python train.py --arch="poolformer" --horizontal_flip=true --layer_scale_init=1.0 --parallel_block=false --adamw_lr_other_params=0.0028 --final_lr_fraction=0.05 --warmup_steps=730 --adamw_weight_decay_other_params=0
Rows from block 7, named by matrix and row number. Rows with one number belong to one neuron. Each number is 50 + 10 x the weight over the matrix's rms, rounded and kept within 0 to 99. All counts start at 0.
# fc1: MLP up (model.blocks.7.mlp.fc1.weight, 768x256), inputs 172-214
# fc2: MLP down (model.blocks.7.mlp.fc2.weight, 256x768, transposed), outputs 172-214
fc1.234:49 49 30 52 53 35 71 40 49 56 72 47 68 63 62 50 57 41 40 63 55 63 57 59 56 50 50 33 54 66 53 52 52 34 42 66 60 57 59 62 50 46 50
fc2.234:45 40 46 50 49 52 48 53 50 47 50 62 36 36 48 59 43 50 40 41 48 61 54 48 54 65 49 53 53 50 66 47 40 48 56 44 52 39 47 57 53 41 62
fc1.235:43 39 47 59 59 44 67 43 50 34 50 50 29 36 47 44 44 49 62 65 37 38 53 53 51 53 52 42 48 53 61 56 39 24 46 51 58 58 53 56 40 33 63
fc2.235:43 70 42 54 58 42 59 84 65 67 70 50 48 68 43 69 59 56 71 60 38 36 71 39 56 55 48 49 50 49 49 53 72 68 58 53 44 74 59 49 24 33 36
fc1.236:56 50 46 49 46 36 42 49 68 44 37 43 59 46 57 50 59 45 53 58 48 65 51 49 53 48 39 49 56 58 43 50 51 70 59 48 54 59 57 50 69 44 48
fc2.236:43 47 44 42 57 46 43 49 57 62 54 47 46 62 36 55 47 62 43 35 57 26 48 65 66 59 30 51 51 59 73 51 27 34 50 23 46 28 57 51 42 44 52
fc1.237:40 31 59 45 54 67 44 52 53 65 55 33 52 56 80 51 46 44 32 25 53 21 64 54 52 47 67 56 65 38 55 57 55 53 49 50 47 73 39 34 58 51 68
fc2.237:31 72 67 51 34 51 67 83 42 18 47 50 21 57 35 75 69 23 80 52 49 34 45 55 64 43 47 58 60 52 49 50 59 33 57 58 29 56 54 43 35 40 38
fc1.238:42 43 68 48 32 41 58 69 53 35 63 62 63 54 59 49 63 55 43 56 21 27 52 68 58 49 48 60 36 52 45 75 55 58 50 41 38 48 42 40 46 37 58
fc2.238:54 55 42 47 42 43 60 53 44 38 49 27 61 47 42 45 35 59 43 46 47 61 43 52 46 54 49 52 56 68 46 43 37 62 43 65 64 53 59 50 44 58 55
fc1.239:36 46 50 45 48 56 53 56 32 58 49 42 62 59 57 38 26 29 55 44 62 47 72 43 21 45 34 64 37 39 49 64 65 48 63 54 27 51 46 58 67 56 44
fc2.239:70 77 53 28 30 29 46 66 38 75 41 59 23 19 52 78 64 57 23 59 53 47 69 49 29 44 47 41 29 33 56 53 21 44 55 43 54 65 45 48 37 27 70
fc1.240:48 38 41 56 73 25 19 57 44 37 57 69 44 55 73 36 72 43 69 59 46 59 40 48 43 62 32 64 54 39 45 44 48 45 53 43 56 44 32 57 51 57 52
fc2.240:43 66 57 62 64 48 50 50 58 38 47 53 54 42 58 59 35 45 46 58 48 71 42 58 60 57 43 43 39 52 44 41 53 69 61 57 45 53 59 57 84 52 51
fc1.241:35 36 52 48 75 63 71 42 59 44 40 58 35 45 46 55 53 22 45 52 38 47 42 50 53 66 59 35 64 47 36 46 60 37 38 43 49 68 57 49 45 44 44
fc2.241:53 47 44 52 62 40 67 58 39 31 37 28 37 43 50 40 50 46 55 31 39 62 46 54 54 42 48 53 57 47 28 27 69 27 41 46 48 46 52 26 61 35 31
fc1.242:61 48 56 39 37 51 47 59 67 55 46 52 63 44 62 49 46 72 48 43 55 45 54 40 60 39 51 63 50 45 38 51 53 47 61 53 43 41 61 36 44 56 48
fc2.242:63 55 58 44 67 44 58 40 46 44 31 59 68 66 54 45 60 47 58 55 45 41 47 37 56 66 57 40 49 34 58 48 35 40 51 53 61 65 47 64 34 28 44
fc1.243:57 44 69 59 49 48 34 50 45 40 53 51 48 39 43 42 55 51 62 63 60 56 51 34 59 52 45 38 38 49 53 55 44 35 38 53 68 55 40 50 37 49 52
fc2.243:50 65 39 46 31 47 41 50 39 55 55 39 52 50 47 49 46 35 47 53 59 57 47 57 29 50 48 64 40 44 57 45 48 55 53 59 42 57 63 33 46 59 57
fc1.244:49 46 49 44 42 53 46 52 52 48 57 40 50 46 44 56 51 54 55 55 61 52 42 50 43 33 56 44 43 55 51 51 47 54 52 39 45 54 49 55 56 55 52
fc2.244:48 51 49 52 48 60 52 47 45 50 37 51 50 52 61 45 49 46 44 49 40 55 51 54 57 53 46 52 51 48 47 47 51 42 55 52 50 47 48 48 46 55 49
fc1.245:48 61 53 66 54 44 47 52 53 25 42 34 34 58 51 42 55 39 47 59 51 44 36 72 59 67 45 51 53 53 55 40 52 63 24 60 40 76 66 47 66 49 44
fc2.245:49 61 61 49 64 55 49 33 56 67 46 76 46 41 43 43 54 81 19 23 27 60 60 47 76 67 49 48 37 44 53 66 42 17 45 46 55 61 42 39 41 45 53
fc1.246:49 61 40 57 59 48 42 61 54 54 23 57 35 68 61 25 44 75 59 61 64 52 49 30 54 47 23 47 33 45 33 60 51 37 77 67 54 50 36 50 58 49 74
fc2.246:51 38 69 57 29 42 51 56 55 58 53 61 40 44 63 55 47 48 63 33 46 50 53 27 39 56 55 48 69 48 53 62 46 52 30 61 36 44 45 54 49 53 53
fc1.247:56 64 71 44 51 51 30 52 54 60 49 50 27 48 48 43 38 55 46 38 67 55 38 38 45 41 44 36 38 45 46 65 51 35 68 40 52 62 76 40 43 55 30
fc2.247:49 52 42 53 53 34 63 46 47 49 64 35 45 39 62 57 48 60 71 50 45 52 70 48 47 66 43 54 50 38 52 52 63 51 51 57 49 44 55 39 47 46 49
fc1.248:39 24 51 43 51 57 62 43 54 29 55 53 36 47 47 57 46 38 58 57 53 30 43 52 51 42 46 51 63 48 45 32 29 66 36 43 46 80 59 52 24 65 47
fc2.248:51 55 55 47 64 38 51 55 35 48 53 20 37 62 45 53 35 75 49 32 56 64 50 57 53 46 49 67 65 42 54 37 72 43 49 43 24 45 36 33 65 44 52
fc1.249:52 54 44 48 65 41 69 72 46 48 67 50 49 45 38 50 65 63 48 46 43 72 36 50 60 44 42 57 47 41 46 49 41 54 59 62 43 78 57 46 58 49 59
fc2.249:55 36 42 61 44 64 30 32 55 45 46 43 42 78 48 53 58 40 49 45 57 35 59 63 45 44 46 46 47 56 42 63 60 43 41 38 53 41 52 50 53 42 62
fc1.250:45 45 31 59 67 42 41 61 40 59 25 45 53 56 45 64 25 47 33 60 53 58 36 71 60 26 51 38 56 46 44 59 41 37 45 44 38 35 58 32 43 38 64
fc2.250:59 54 32 54 50 46 46 39 41 53 64 55 68 47 56 57 59 40 50 53 60 37 47 51 48 64 46 43 42 59 56 56 51 40 57 47 63 78 57 37 59 82 26
fc1.251:32 61 46 48 70 51 47 40 46 59 59 51 66 63 55 62 47 25 57 55 39 38 22 45 47 70 50 62 41 53 50 42 57 38 74 52 43 45 40 43 52 59 70
fc2.251:46 52 44 47 82 30 47 85 51 49 53 44 40 51 31 32 52 60 27 66 55 50 57 61 57 54 45 23 47 33 45 48 52 39 48 46 59 42 45 40 44 54 54
fc1.252:52 59 27 56 25 48 49 37 59 60 41 50 63 31 47 34 40 61 52 70 70 53 51 44 47 34 55 37 75 46 59 56 57 58 31 47 50 41 49 43 57 46 47
fc2.252:56 51 54 50 50 61 34 68 49 38 60 62 53 57 56 66 47 49 44 54 39 55 38 51 48 41 47 48 53 60 39 37 32 46 55 44 49 54 42 40 46 53 47
fc1.253:47 70 52 43 46 33 68 55 32 36 38 47 49 44 42 46 53 64 37 46 23 51 48 63 59 44 60 55 63 37 52 53 51 59 45 42 46 50 52 34 47 31 51
fc2.253:39 51 68 60 66 55 53 50 40 76 49 54 72 28 59 34 46 57 58 40 35 36 37 51 35 60 60 57 37 52 55 45 74 54 41 56 43 44 22 41 64 58 62
fc1.254:58 43 63 50 48 36 57 55 52 53 59 32 43 40 37 27 50 44 35 60 39 46 48 37 41 71 38 47 65 61 58 50 53 58 56 55 60 50 54 72 53 47 48
fc2.254:47 52 54 50 48 42 29 62 45 50 45 60 40 44 34 53 55 56 38 49 37 47 56 44 53 67 43 49 58 54 53 44 47 38 57 59 63 53 34 52 55 51 55
fc1.255:61 55 34 36 43 45 36 59 53 51 38 24 56 39 58 54 36 53 64 66 47 40 58 39 61 62 70 50 53 58 57 58 81 64 48 44 36 53 40 43 69 38 38
fc2.255:48 23 62 44 52 60 55 48 65 46 65 52 74 60 52 58 54 32 46 56 43 57 42 38 47 35 51 26 64 40 44 47 29 41 33 62 67 07 42 46 49 41 81
fc1.256:49 52 60 53 54 50 34 46 63 31 59 61 57 60 35 47 52 21 41 65 41 41 39 57 76 59 54 67 66 30 48 37 40 51 34 34 36 43 70 51 27 37 86
fc2.256:72 55 38 53 67 42 55 65 50 35 58 49 66 56 32 54 44 40 64 41 62 60 51 54 49 48 34 31 56 45 48 37 32 34 55 65 36 45 47 76 32 39 49
fc1.257:43 60 52 45 38 58 59 80 66 40 53 41 41 66 63 38 33 46 61 51 52 35 63 41 52 68 55 29 48 54 56 58 49 60 47 61 30 52 41 65 53 39 53
fc2.257:60 56 36 60 26 40 56 77 18 55 45 43 64 41 36 67 35 43 48 52 56 47 44 67 54 48 57 69 76 47 33 74 61 63 50 40 46 56 51 44 46 51 69
fc1.258:42 60 57 39 39 44 48 34 43 61 68 51 37 41 31 54 42 55 50 69 47 36 49 37 73 61 77 53 50 55 78 59 65 60 53 51 50 34 28 51 41 50 53
fc2.258:65 39 28 52 45 66 56 48 46 88 58 75 49 64 45 46 54 54 48 43 62 51 63 46 56 20 57 49 42 25 32 62 47 39 44 45 46 59 56 60 48 32 45
fc1.259:52 44 76 59 79 68 35 69 43 28 61 54 36 49 38 34 43 57 35 55 39 50 37 58 54 42 72 47 51 48 60 63 53 38 54 68 52 43 69 61 50 46 47
fc2.259:48 47 49 53 58 47 54 53 49 63 66 57 83 45 54 77 62 70 42 64 56 67 60 53 39 60 36 70 28 46 51 30 48 31 45 44 53 51 48 54 63 26 41
fc1.260:64 58 49 44 55 35 28 63 53 57 62 48 38 41 40 43 45 62 48 51 67 54 36 46 49 43 44 58 26 53 64 29 41 48 55 46 44 70 57 55 33 58 41
fc2.260:40 47 54 45 59 66 43 39 48 46 49 39 68 42 50 53 40 54 52 39 51 45 37 31 50 52 51 51 52 57 54 51 63 41 46 26 64 56 56 46 52 59 55
fc1.261:43 40 49 52 52 35 44 56 58 45 46 48 34 46 46 48 56 49 53 62 45 61 68 52 45 42 52 41 40 47 45 47 51 41 48 26 49 53 54 46 49 46 70
fc2.261:60 59 54 47 50 64 59 52 38 55 46 46 67 58 53 56 42 71 67 40 48 37 50 51 52 38 56 53 48 44 62 62 39 40 57 55 44 42 50 57 49 37 30
fc1.262:37 50 41 57 52 71 62 56 63 40 64 28 46 52 70 38 37 46 54 40 58 38 40 42 67 70 53 45 37 52 55 47 46 61 48 26 56 47 61 54 46 43 72
fc2.262:52 44 37 37 69 56 38 84 54 32 52 56 71 60 70 77 56 70 54 73 41 65 47 61 40 46 57 18 54 49 52 54 45 33 18 25 35 44 75 38 59 45 52
fc1.263:57 36 50 58 65 61 53 58 81 57 40 25 61 45 66 54 38 52 39 51 42 55 42 47 54 49 57 47 39 75 60 32 45 50 58 52 28 69 49 51 59 67 65
fc2.263:78 55 56 42 68 31 62 47 44 47 78 33 66 46 64 85 43 47 49 47 46 50 48 32 50 61 60 24 49 35 47 59 48 36 35 40 78 26 50 42 34 60 53
fc1.265:65 37 60 43 57 62 54 45 42 36 44 56 52 60 57 50 55 70 36 44 36 36 46 44 55 52 51 54 67 64 37 47 46 35 46 59 47 78 43 61 70 63 41
fc2.265:46 43 49 42 36 46 51 57 64 77 44 56 48 54 34 62 23 31 47 43 74 50 63 59 44 31 59 38 50 36 56 72 62 36 63 61 79 53 65 33 61 38 25
fc1.266:48 52 62 36 43 57 61 35 34 40 46 41 57 39 54 52 44 36 54 51 55 46 55 34 67 51 35 48 61 52 47 58 49 54 57 37 48 54 45 39 38 55 30
fc2.266:46 54 50 56 56 51 42 41 49 56 43 55 63 55 38 47 58 46 53 44 40 46 57 56 57 53 56 49 52 46 57 58 46 52 43 40 55 57 52 54 47 42 63
fc1.267:48 57 36 53 49 55 33 65 40 43 42 52 43 68 32 32 62 69 58 50 47 57 46 54 31 69 36 40 36 48 39 61 69 49 52 52 37 55 58 59 36 50 50
fc2.267:51 53 40 61 54 69 40 41 39 44 44 57 39 32 40 00 44 80 57 31 49 35 61 20 59 53 51 50 75 44 46 31 37 38 59 49 46 53 47 60 21 48 49
fc1.268:40 59 59 54 53 53 44 48 53 41 52 52 58 45 47 38 35 49 53 41 66 45 65 55 60 43 53 44 43 45 60 59 64 50 39 36 37 30 47 61 43 46 62
fc2.268:56 47 48 52 42 52 69 63 61 57 47 57 41 47 48 78 47 26 70 36 52 31 56 48 46 50 67 49 54 43 61 43 61 52 52 62 64 76 62 47 50 47 42
fc1.269:41 52 50 57 67 64 30 66 53 63 55 45 72 50 69 52 50 57 41 53 52 38 56 36 24 77 40 54 44 37 52 44 53 49 32 40 59 47 44 51 56 42 48
fc2.269:54 56 54 54 35 51 62 49 35 46 35 39 52 48 66 42 63 48 61 43 39 49 45 54 56 44 53 55 67 31 61 50 69 54 61 50 60 60 51 45 66 62 52
fc1.270:49 48 44 53 45 52 59 38 43 46 44 47 53 39 49 65 55 50 52 51 50 57 44 49 46 51 55 54 51 50 55 49 54 45 51 51 56 53 53 47 51 49 48
fc2.270:54 59 53 47 52 54 51 50 55 51 47 42 50 48 54 44 50 44 48 52 54 42 56 55 47 53 36 53 47 50 45 50 48 52 51 55 48 45 50 52 53 49 51
fc1.271:38 48 49 59 45 62 46 61 58 37 36 53 60 38 53 43 54 51 52 70 44 48 40 40 25 39 64 38 51 61 60 58 31 35 57 62 61 50 35 51 35 50 40
fc2.271:22 75 46 32 43 67 59 62 52 58 72 57 57 48 43 51 45 31 76 47 51 66 58 42 73 41 54 57 53 53 50 44 53 47 59 62 65 49 49 66 34 54 59
fc1.272:53 41 45 50 39 55 45 54 56 58 54 51 55 50 47 59 60 56 56 59 56 60 56 50 49 47 54 43 54 52 61 47 45 40 55 45 56 52 56 46 54 52 39
fc2.272:52 57 44 52 57 52 55 46 47 48 45 54 42 47 49 58 50 52 46 50 49 51 45 49 52 51 56 56 46 53 45 50 57 52 51 49 49 51 45 56 52 49 50
fc1.273:55 45 48 38 51 48 72 47 51 46 51 60 42 64 66 45 34 48 37 46 61 53 45 26 47 69 55 43 40 42 45 48 59 68 36 42 36 50 71 41 45 52 49
fc2.273:45 51 50 44 53 63 47 49 55 44 48 41 51 52 56 56 42 51 54 64 46 54 53 44 60 37 56 52 59 55 44 49 52 44 55 54 40 48 56 44 51 47 45
fc1.274:67 56 57 34 52 35 52 53 50 57 54 48 43 57 44 44 61 49 52 57 62 45 60 37 31 49 37 56 35 37 63 42 36 50 43 53 37 62 57 52 19 64 64
fc2.274:52 45 46 40 46 56 40 51 44 60 52 44 49 40 52 43 53 62 58 35 54 49 59 62 47 55 53 53 46 45 38 43 56 44 55 56 51 54 54 52 53 39 38
fc1.275:44 63 43 44 47 43 45 75 55 30 56 50 36 42 52 49 65 72 44 54 65 33 72 46 44 67 54 17 36 36 45 42 58 51 18 49 51 60 31 59 70 52 41
fc2.275:56 26 41 53 53 53 39 18 76 41 46 52 42 57 22 69 45 62 33 58 60 77 57 52 53 45 44 39 77 44 68 57 49 52 32 59 47 61 39 57 58 49 40
fc1.277:52 37 45 50 36 47 64 63 57 57 65 59 46 35 58 45 35 54 49 53 48 52 51 42 51 48 46 59 60 42 58 53 39 41 53 47 48 61 53 39 60 60 54
fc2.277:61 54 52 48 49 50 46 42 57 45 44 54 65 59 45 59 53 45 60 40 46 50 51 52 58 51 39 58 51 53 44 51 53 51 40 54 57 46 52 55 49 42 52
fc1.278:51 40 45 49 45 63 60 45 56 50 45 53 54 40 51 54 57 47 38 63 51 63 46 45 60 38 34 49 48 53 49 42 50 49 47 61 65 38 51 71 46 53 55
fc2.278:53 58 52 54 49 53 39 51 53 41 51 42 44 44 49 48 55 58 53 55 56 49 45 38 38 49 50 47 50 47 54 49 52 48 57 53 52 65 48 47 43 50 53
fc1.279:59 60 53 47 63 62 59 39 50 24 52 58 58 50 50 52 42 38 58 23 48 45 37 52 50 33 37 52 59 14 47 60 44 45 55 55 61 72 44 48 46 59 28
fc2.279:63 47 57 33 69 52 42 41 71 50 51 58 28 58 46 36 58 31 63 39 36 52 54 46 59 51 53 48 54 51 41 61 49 54 41 62 41 33 69 55 59 51 53
fc1.280:39 57 50 78 64 68 41 50 45 46 46 54 55 58 50 54 52 54 58 62 59 54 50 19 46 64 41 43 51 32 64 40 36 52 42 41 44 53 63 37 54 43 65
fc2.280:59 60 26 55 37 59 54 59 25 22 45 59 47 49 52 36 23 55 46 52 63 52 43 44 74 35 63 51 69 62 51 57 51 50 55 47 62 70 34 48 40 52 48
fc1.281:56 62 57 50 51 51 67 43 59 34 58 51 28 61 59 28 46 45 47 54 42 53 58 46 42 49 56 57 32 47 59 45 48 49 43 50 63 56 53 49 49 75 55
fc2.281:70 55 47 69 50 56 35 46 44 55 27 48 47 59 27 43 55 66 58 59 51 67 44 43 57 47 29 44 40 58 57 53 33 37 44 48 56 55 47 52 28 19 58
fc1.282:47 58 51 57 58 56 48 77 53 72 31 65 27 49 37 51 62 47 44 54 41 52 42 54 49 43 61 67 53 82 33 46 33 45 31 57 49 61 48 56 59 74 34
fc2.282:70 62 48 60 36 59 66 50 50 62 76 25 58 57 29 34 55 50 50 45 46 45 67 63 52 40 48 45 58 48 49 44 90 35 51 61 25 49 34 53 43 57 54
fc1.283:46 71 58 58 35 38 53 68 35 61 74 49 41 56 59 37 35 45 29 54 53 45 37 75 74 56 52 56 34 14 39 40 39 54 61 45 60 52 37 62 55 34 58
fc2.283:83 66 63 64 53 54 32 50 54 35 55 46 51 39 27 61 37 50 61 33 43 32 42 41 60 37 34 59 55 48 38 43 71 59 45 52 47 47 62 46 55 51 58
fc1.284:43 72 61 32 55 67 37 62 40 58 51 45 67 48 51 43 64 47 47 47 48 53 46 48 55 34 42 43 33 57 42 60 50 44 42 39 48 75 49 66 42 68 49
fc2.284:47 26 28 55 54 62 39 46 55 59 22 53 22 51 42 36 46 57 52 52 41 34 56 62 38 48 54 46 52 34 74 47 26 50 55 44 56 38 57 65 62 38 65
fc1.285:62 43 59 61 53 60 40 52 47 53 55 51 38 65 73 39 28 42 41 52 55 67 55 38 44 44 44 34 45 38 46 51 56 50 34 35 44 49 38 50 41 39 55
fc2.285:40 55 46 49 51 63 62 55 66 51 50 48 43 52 53 59 70 26 61 43 39 42 41 38 64 52 73 45 63 43 72 39 49 50 55 40 41 61 43 43 28 60 43
fc1.286:51 35 72 36 56 35 47 46 50 42 49 43 29 53 58 56 60 68 49 50 46 61 42 68 60 66 46 38 33 34 38 62 31 51 36 50 51 48 62 67 61 44 61
fc2.286:57 46 36 56 76 53 57 47 53 54 40 48 48 45 50 56 49 49 39 43 56 40 63 56 33 43 58 43 59 58 52 57 46 50 60 51 48 49 57 44 38 48 43
fc1.287:56 58 41 50 53 56 55 45 31 58 64 39 38 42 42 56 25 47 38 51 50 49 60 58 57 51 49 50 57 52 45 43 57 51 49 62 45 51 50 46 43 54 49
fc2.287:54 57 57 55 51 54 55 58 52 47 51 52 54 44 48 52 62 45 43 56 44 44 56 49 44 43 46 60 54 39 53 51 43 55 51 46 52 49 50 57 59 42 43
fc1.289:50 67 52 57 17 18 77 53 44 48 58 62 44 58 54 43 58 58 23 46 57 46 32 54 53 36 54 55 44 53 47 55 48 60 59 23 78 42 39 35 50 69 60
fc2.289:51 38 61 43 71 64 43 59 47 30 43 32 40 55 31 13 41 79 44 58 52 34 61 37 48 52 43 36 55 63 48 48 71 41 42 49 45 57 60 24 33 62 62
fc1.290:49 38 58 62 38 56 60 46 58 48 59 55 45 55 50 55 55 55 47 48 47 52 54 52 56 58 44 48 57 55 40 45 45 42 45 57 43 44 46 48 49 50 48
fc2.290:44 54 46 45 55 49 45 53 50 52 57 48 51 47 47 58 44 44 52 48 59 52 48 51 49 42 52 51 54 47 59 52 54 54 54 44 50 53 58 50 50 50 49
fc1.292:60 42 50 45 58 63 74 34 64 51 42 57 50 52 45 56 52 48 43 45 47 29 47 66 28 55 47 53 63 57 52 62 50 58 43 44 46 68 57 49 46 45 87
fc2.292:46 57 49 59 44 45 55 66 55 63 53 27 44 47 49 46 78 49 29 41 37 57 51 37 48 56 46 36 78 53 49 27 47 49 64 39 41 39 52 58 38 64 30
fc1.293:65 47 45 50 57 39 39 38 52 54 63 45 50 39 46 54 35 57 43 43 57 33 70 52 56 42 40 56 50 61 53 49 39 61 58 66 55 61 52 56 66 55 53
fc2.293:51 53 41 51 48 39 50 68 43 47 49 52 53 53 60 49 47 58 44 42 53 46 40 62 60 47 40 60 51 54 55 46 44 61 49 52 31 29 52 51 42 54 67
fc1.294:44 68 47 56 40 43 84 55 55 50 46 48 65 61 55 52 40 62 58 69 36 58 46 47 32 42 49 54 41 59 44 53 40 42 53 46 52 45 40 43 67 58 71
fc2.294:67 48 66 59 81 38 31 42 69 47 47 44 35 53 70 40 61 61 31 34 52 61 45 50 62 63 52 50 37 56 51 49 65 35 42 32 45 43 31 46 65 54 51
fc1.295:50 65 37 28 33 69 54 73 58 49 33 68 49 30 48 56 34 40 43 58 47 39 32 72 54 49 46 66 70 34 63 60 22 59 61 59 54 43 31 39 66 68 57
fc2.295:50 59 46 59 56 56 65 36 39 63 56 50 47 55 28 35 55 22 39 57 60 72 62 61 63 57 32 33 52 49 46 54 37 38 43 50 48 47 52 54 51 25 59
fc1.296:28 62 65 46 33 56 35 50 41 55 31 69 37 51 55 39 40 73 54 53 43 37 65 47 54 49 49 52 52 52 54 63 46 62 50 55 51 52 53 41 49 63 36
fc2.296:62 46 61 60 73 45 57 45 62 43 41 43 53 78 38 63 67 65 54 56 57 75 43 37 82 46 32 44 78 47 62 66 36 47 42 58 49 37 42 50 77 50 56
fc1.297:52 48 49 41 59 61 50 61 53 35 48 33 58 25 52 58 45 67 46 47 39 61 25 66 49 47 56 55 53 59 45 40 57 47 50 50 47 49 70 68 35 58 52
fc2.297:56 65 51 51 47 53 48 43 44 55 36 43 48 44 53 53 58 35 53 52 48 50 57 54 46 47 50 43 53 58 49 50 52 37 54 62 40 50 55 39 42 51 52
fc1.298:58 46 46 63 28 42 52 50 55 45 45 58 55 49 55 47 56 42 48 55 50 50 55 58 41 63 51 46 45 56 55 63 45 53 49 53 64 56 65 47 44 38 38
fc2.298:56 52 47 52 55 51 55 54 52 53 51 48 50 45 53 53 46 51 42 47 51 45 53 48 44 52 55 45 52 50 50 50 50 48 48 50 46 59 56 45 58 53 52
fc1.299:52 56 49 52 43 52 47 52 34 49 53 54 57 49 55 58 51 38 38 61 50 49 62 54 51 65 56 47 51 58 50 46 47 51 50 49 66 45 51 56 34 50 60
fc2.299:60 46 44 46 61 46 54 53 61 53 59 44 40 34 54 41 45 61 49 48 44 52 61 55 50 55 62 41 54 58 57 50 59 51 56 60 43 62 49 60 45 45 45
fc1.300:67 63 48 41 58 36 42 48 68 81 62 57 22 42 54 47 31 41 43 29 45 63 47 44 44 41 56 39 75 47 56 65 53 46 57 60 54 51 63 42 44 62 33
fc2.300:57 51 57 62 52 38 35 43 48 33 48 40 64 55 66 44 70 43 40 56 55 49 60 49 48 52 60 46 63 54 37 57 31 52 48 39 31 60 51 41 31 39 36
fc1.301:46 43 61 38 34 61 44 61 49 49 52 59 62 41 70 56 67 67 60 54 42 51 60 50 53 46 43 64 49 72 52 52 45 76 41 64 51 47 68 54 56 51 73
fc2.301:59 41 40 43 49 48 47 40 63 34 58 43 38 38 47 40 65 47 53 37 57 51 62 41 61 49 60 49 51 53 39 41 45 53 61 49 42 62 38 50 67 53 52
fc1.302:52 47 55 59 67 56 63 36 61 60 60 55 61 48 45 50 68 67 52 69 58 51 65 50 41 52 53 35 50 45 41 63 63 57 66 57 48 16 50 44 62 58 33
fc2.302:42 58 69 45 69 33 44 42 60 32 58 43 35 46 42 58 51 65 50 38 31 61 56 48 36 28 40 56 72 44 68 63 35 46 46 77 57 60 65 28 39 28 49
fc1.303:39 71 39 61 45 47 37 70 62 52 47 49 50 50 66 49 48 26 45 59 50 55 62 46 33 52 50 49 48 45 30 29 50 44 40 61 27 41 49 50 33 60 58
fc2.303:41 43 59 40 51 45 38 53 34 43 60 56 81 47 37 34 54 63 34 75 40 39 45 48 44 33 64 57 59 42 48 54 56 55 53 40 62 54 47 60 45 52 29
fc1.304:45 49 63 53 29 29 24 53 57 53 76 39 44 57 66 63 42 43 51 48 36 58 42 36 42 63 67 27 47 42 62 62 38 56 60 39 59 73 35 45 40 47 40
fc2.304:59 46 61 46 59 37 73 45 36 56 63 36 49 37 46 66 52 58 45 38 47 54 34 54 34 45 50 41 43 62 49 63 57 40 47 56 52 41 54 77 62 61 53
fc1.305:61 45 50 60 48 46 41 49 34 16 69 41 52 53 48 24 51 67 36 53 73 64 41 53 35 65 53 33 45 42 50 43 43 36 53 42 45 30 48 66 44 52 69
fc2.305:37 51 64 62 53 60 56 45 40 55 54 52 50 52 60 53 54 56 57 65 34 48 58 21 45 31 46 33 45 44 62 38 56 40 45 40 72 55 56 51 42 40 58
fc1.306:72 61 54 53 37 53 33 44 54 26 40 50 50 55 80 54 65 71 35 33 50 60 50 61 57 51 60 52 71 33 37 48 62 67 58 50 54 61 49 30 46 42 35
fc2.306:34 44 36 66 44 59 61 81 51 51 35 51 31 39 40 32 41 51 52 38 43 59 50 43 58 31 46 32 49 58 50 39 66 52 61 51 57 61 55 71 17 64 45
fc1.307:35 52 49 42 45 51 46 51 49 29 54 63 73 43 50 52 44 52 45 38 33 62 57 37 53 35 54 48 46 60 42 45 61 45 49 61 40 47 38 73 48 50 74
fc2.307:46 57 50 62 47 52 34 35 40 73 56 84 46 22 50 38 53 64 40 50 63 48 54 48 50 53 47 57 44 31 28 57 29 36 47 48 38 57 49 43 65 37 61
fc1.308:66 62 63 36 55 48 51 31 57 52 48 72 88 43 56 65 70 48 30 30 45 58 65 42 40 33 45 41 48 46 51 32 39 66 31 38 57 31 46 41 34 47 61
fc2.308:37 41 56 50 61 55 75 45 62 37 43 54 51 49 46 40 54 50 39 48 58 81 54 60 46 37 34 56 25 59 37 51 52 69 60 58 49 43 30 47 64 27 61
fc1.309:46 51 62 46 50 36 46 67 37 34 45 31 56 45 60 40 45 96 48 38 42 37 49 42 50 63 43 47 54 60 56 49 47 70 46 42 57 61 37 37 34 42 58
fc2.309:47 26 57 46 68 43 65 36 74 56 56 29 15 50 17 51 50 35 51 23 46 36 40 58 33 67 64 51 54 52 40 54 59 32 46 44 41 36 59 32 52 57 41
fc1.310:61 50 46 68 47 48 60 41 60 45 52 50 34 66 43 51 44 40 63 44 57 34 52 36 53 63 69 50 59 41 32 49 64 36 45 37 62 59 46 39 53 38 57
fc2.310:53 52 46 53 41 58 33 59 60 51 56 49 43 50 36 59 51 54 57 57 43 56 40 54 44 54 57 43 60 66 60 59 45 48 56 51 59 34 56 46 48 45 57
fc1.311:64 59 32 70 85 63 44 40 44 80 55 47 60 55 50 44 50 47 51 69 52 36 49 49 39 61 55 34 58 64 33 47 32 38 56 53 50 40 61 61 40 62 38
fc2.311:37 46 32 44 48 54 55 63 42 40 41 47 42 66 46 47 60 50 68 51 38 62 57 54 59 48 46 42 62 38 44 50 60 32 66 58 48 55 32 53 49 44 41
fc1.313:38 46 22 34 55 56 53 38 56 28 32 46 44 59 55 47 66 50 43 68 44 61 43 42 47 30 48 31 43 53 53 49 46 56 51 50 50 59 67 52 15 72 46
fc2.313:73 75 51 68 55 64 49 72 43 55 48 86 38 49 45 47 41 37 73 50 61 57 55 47 73 51 62 55 67 56 72 38 35 24 47 51 68 45 43 51 38 39 48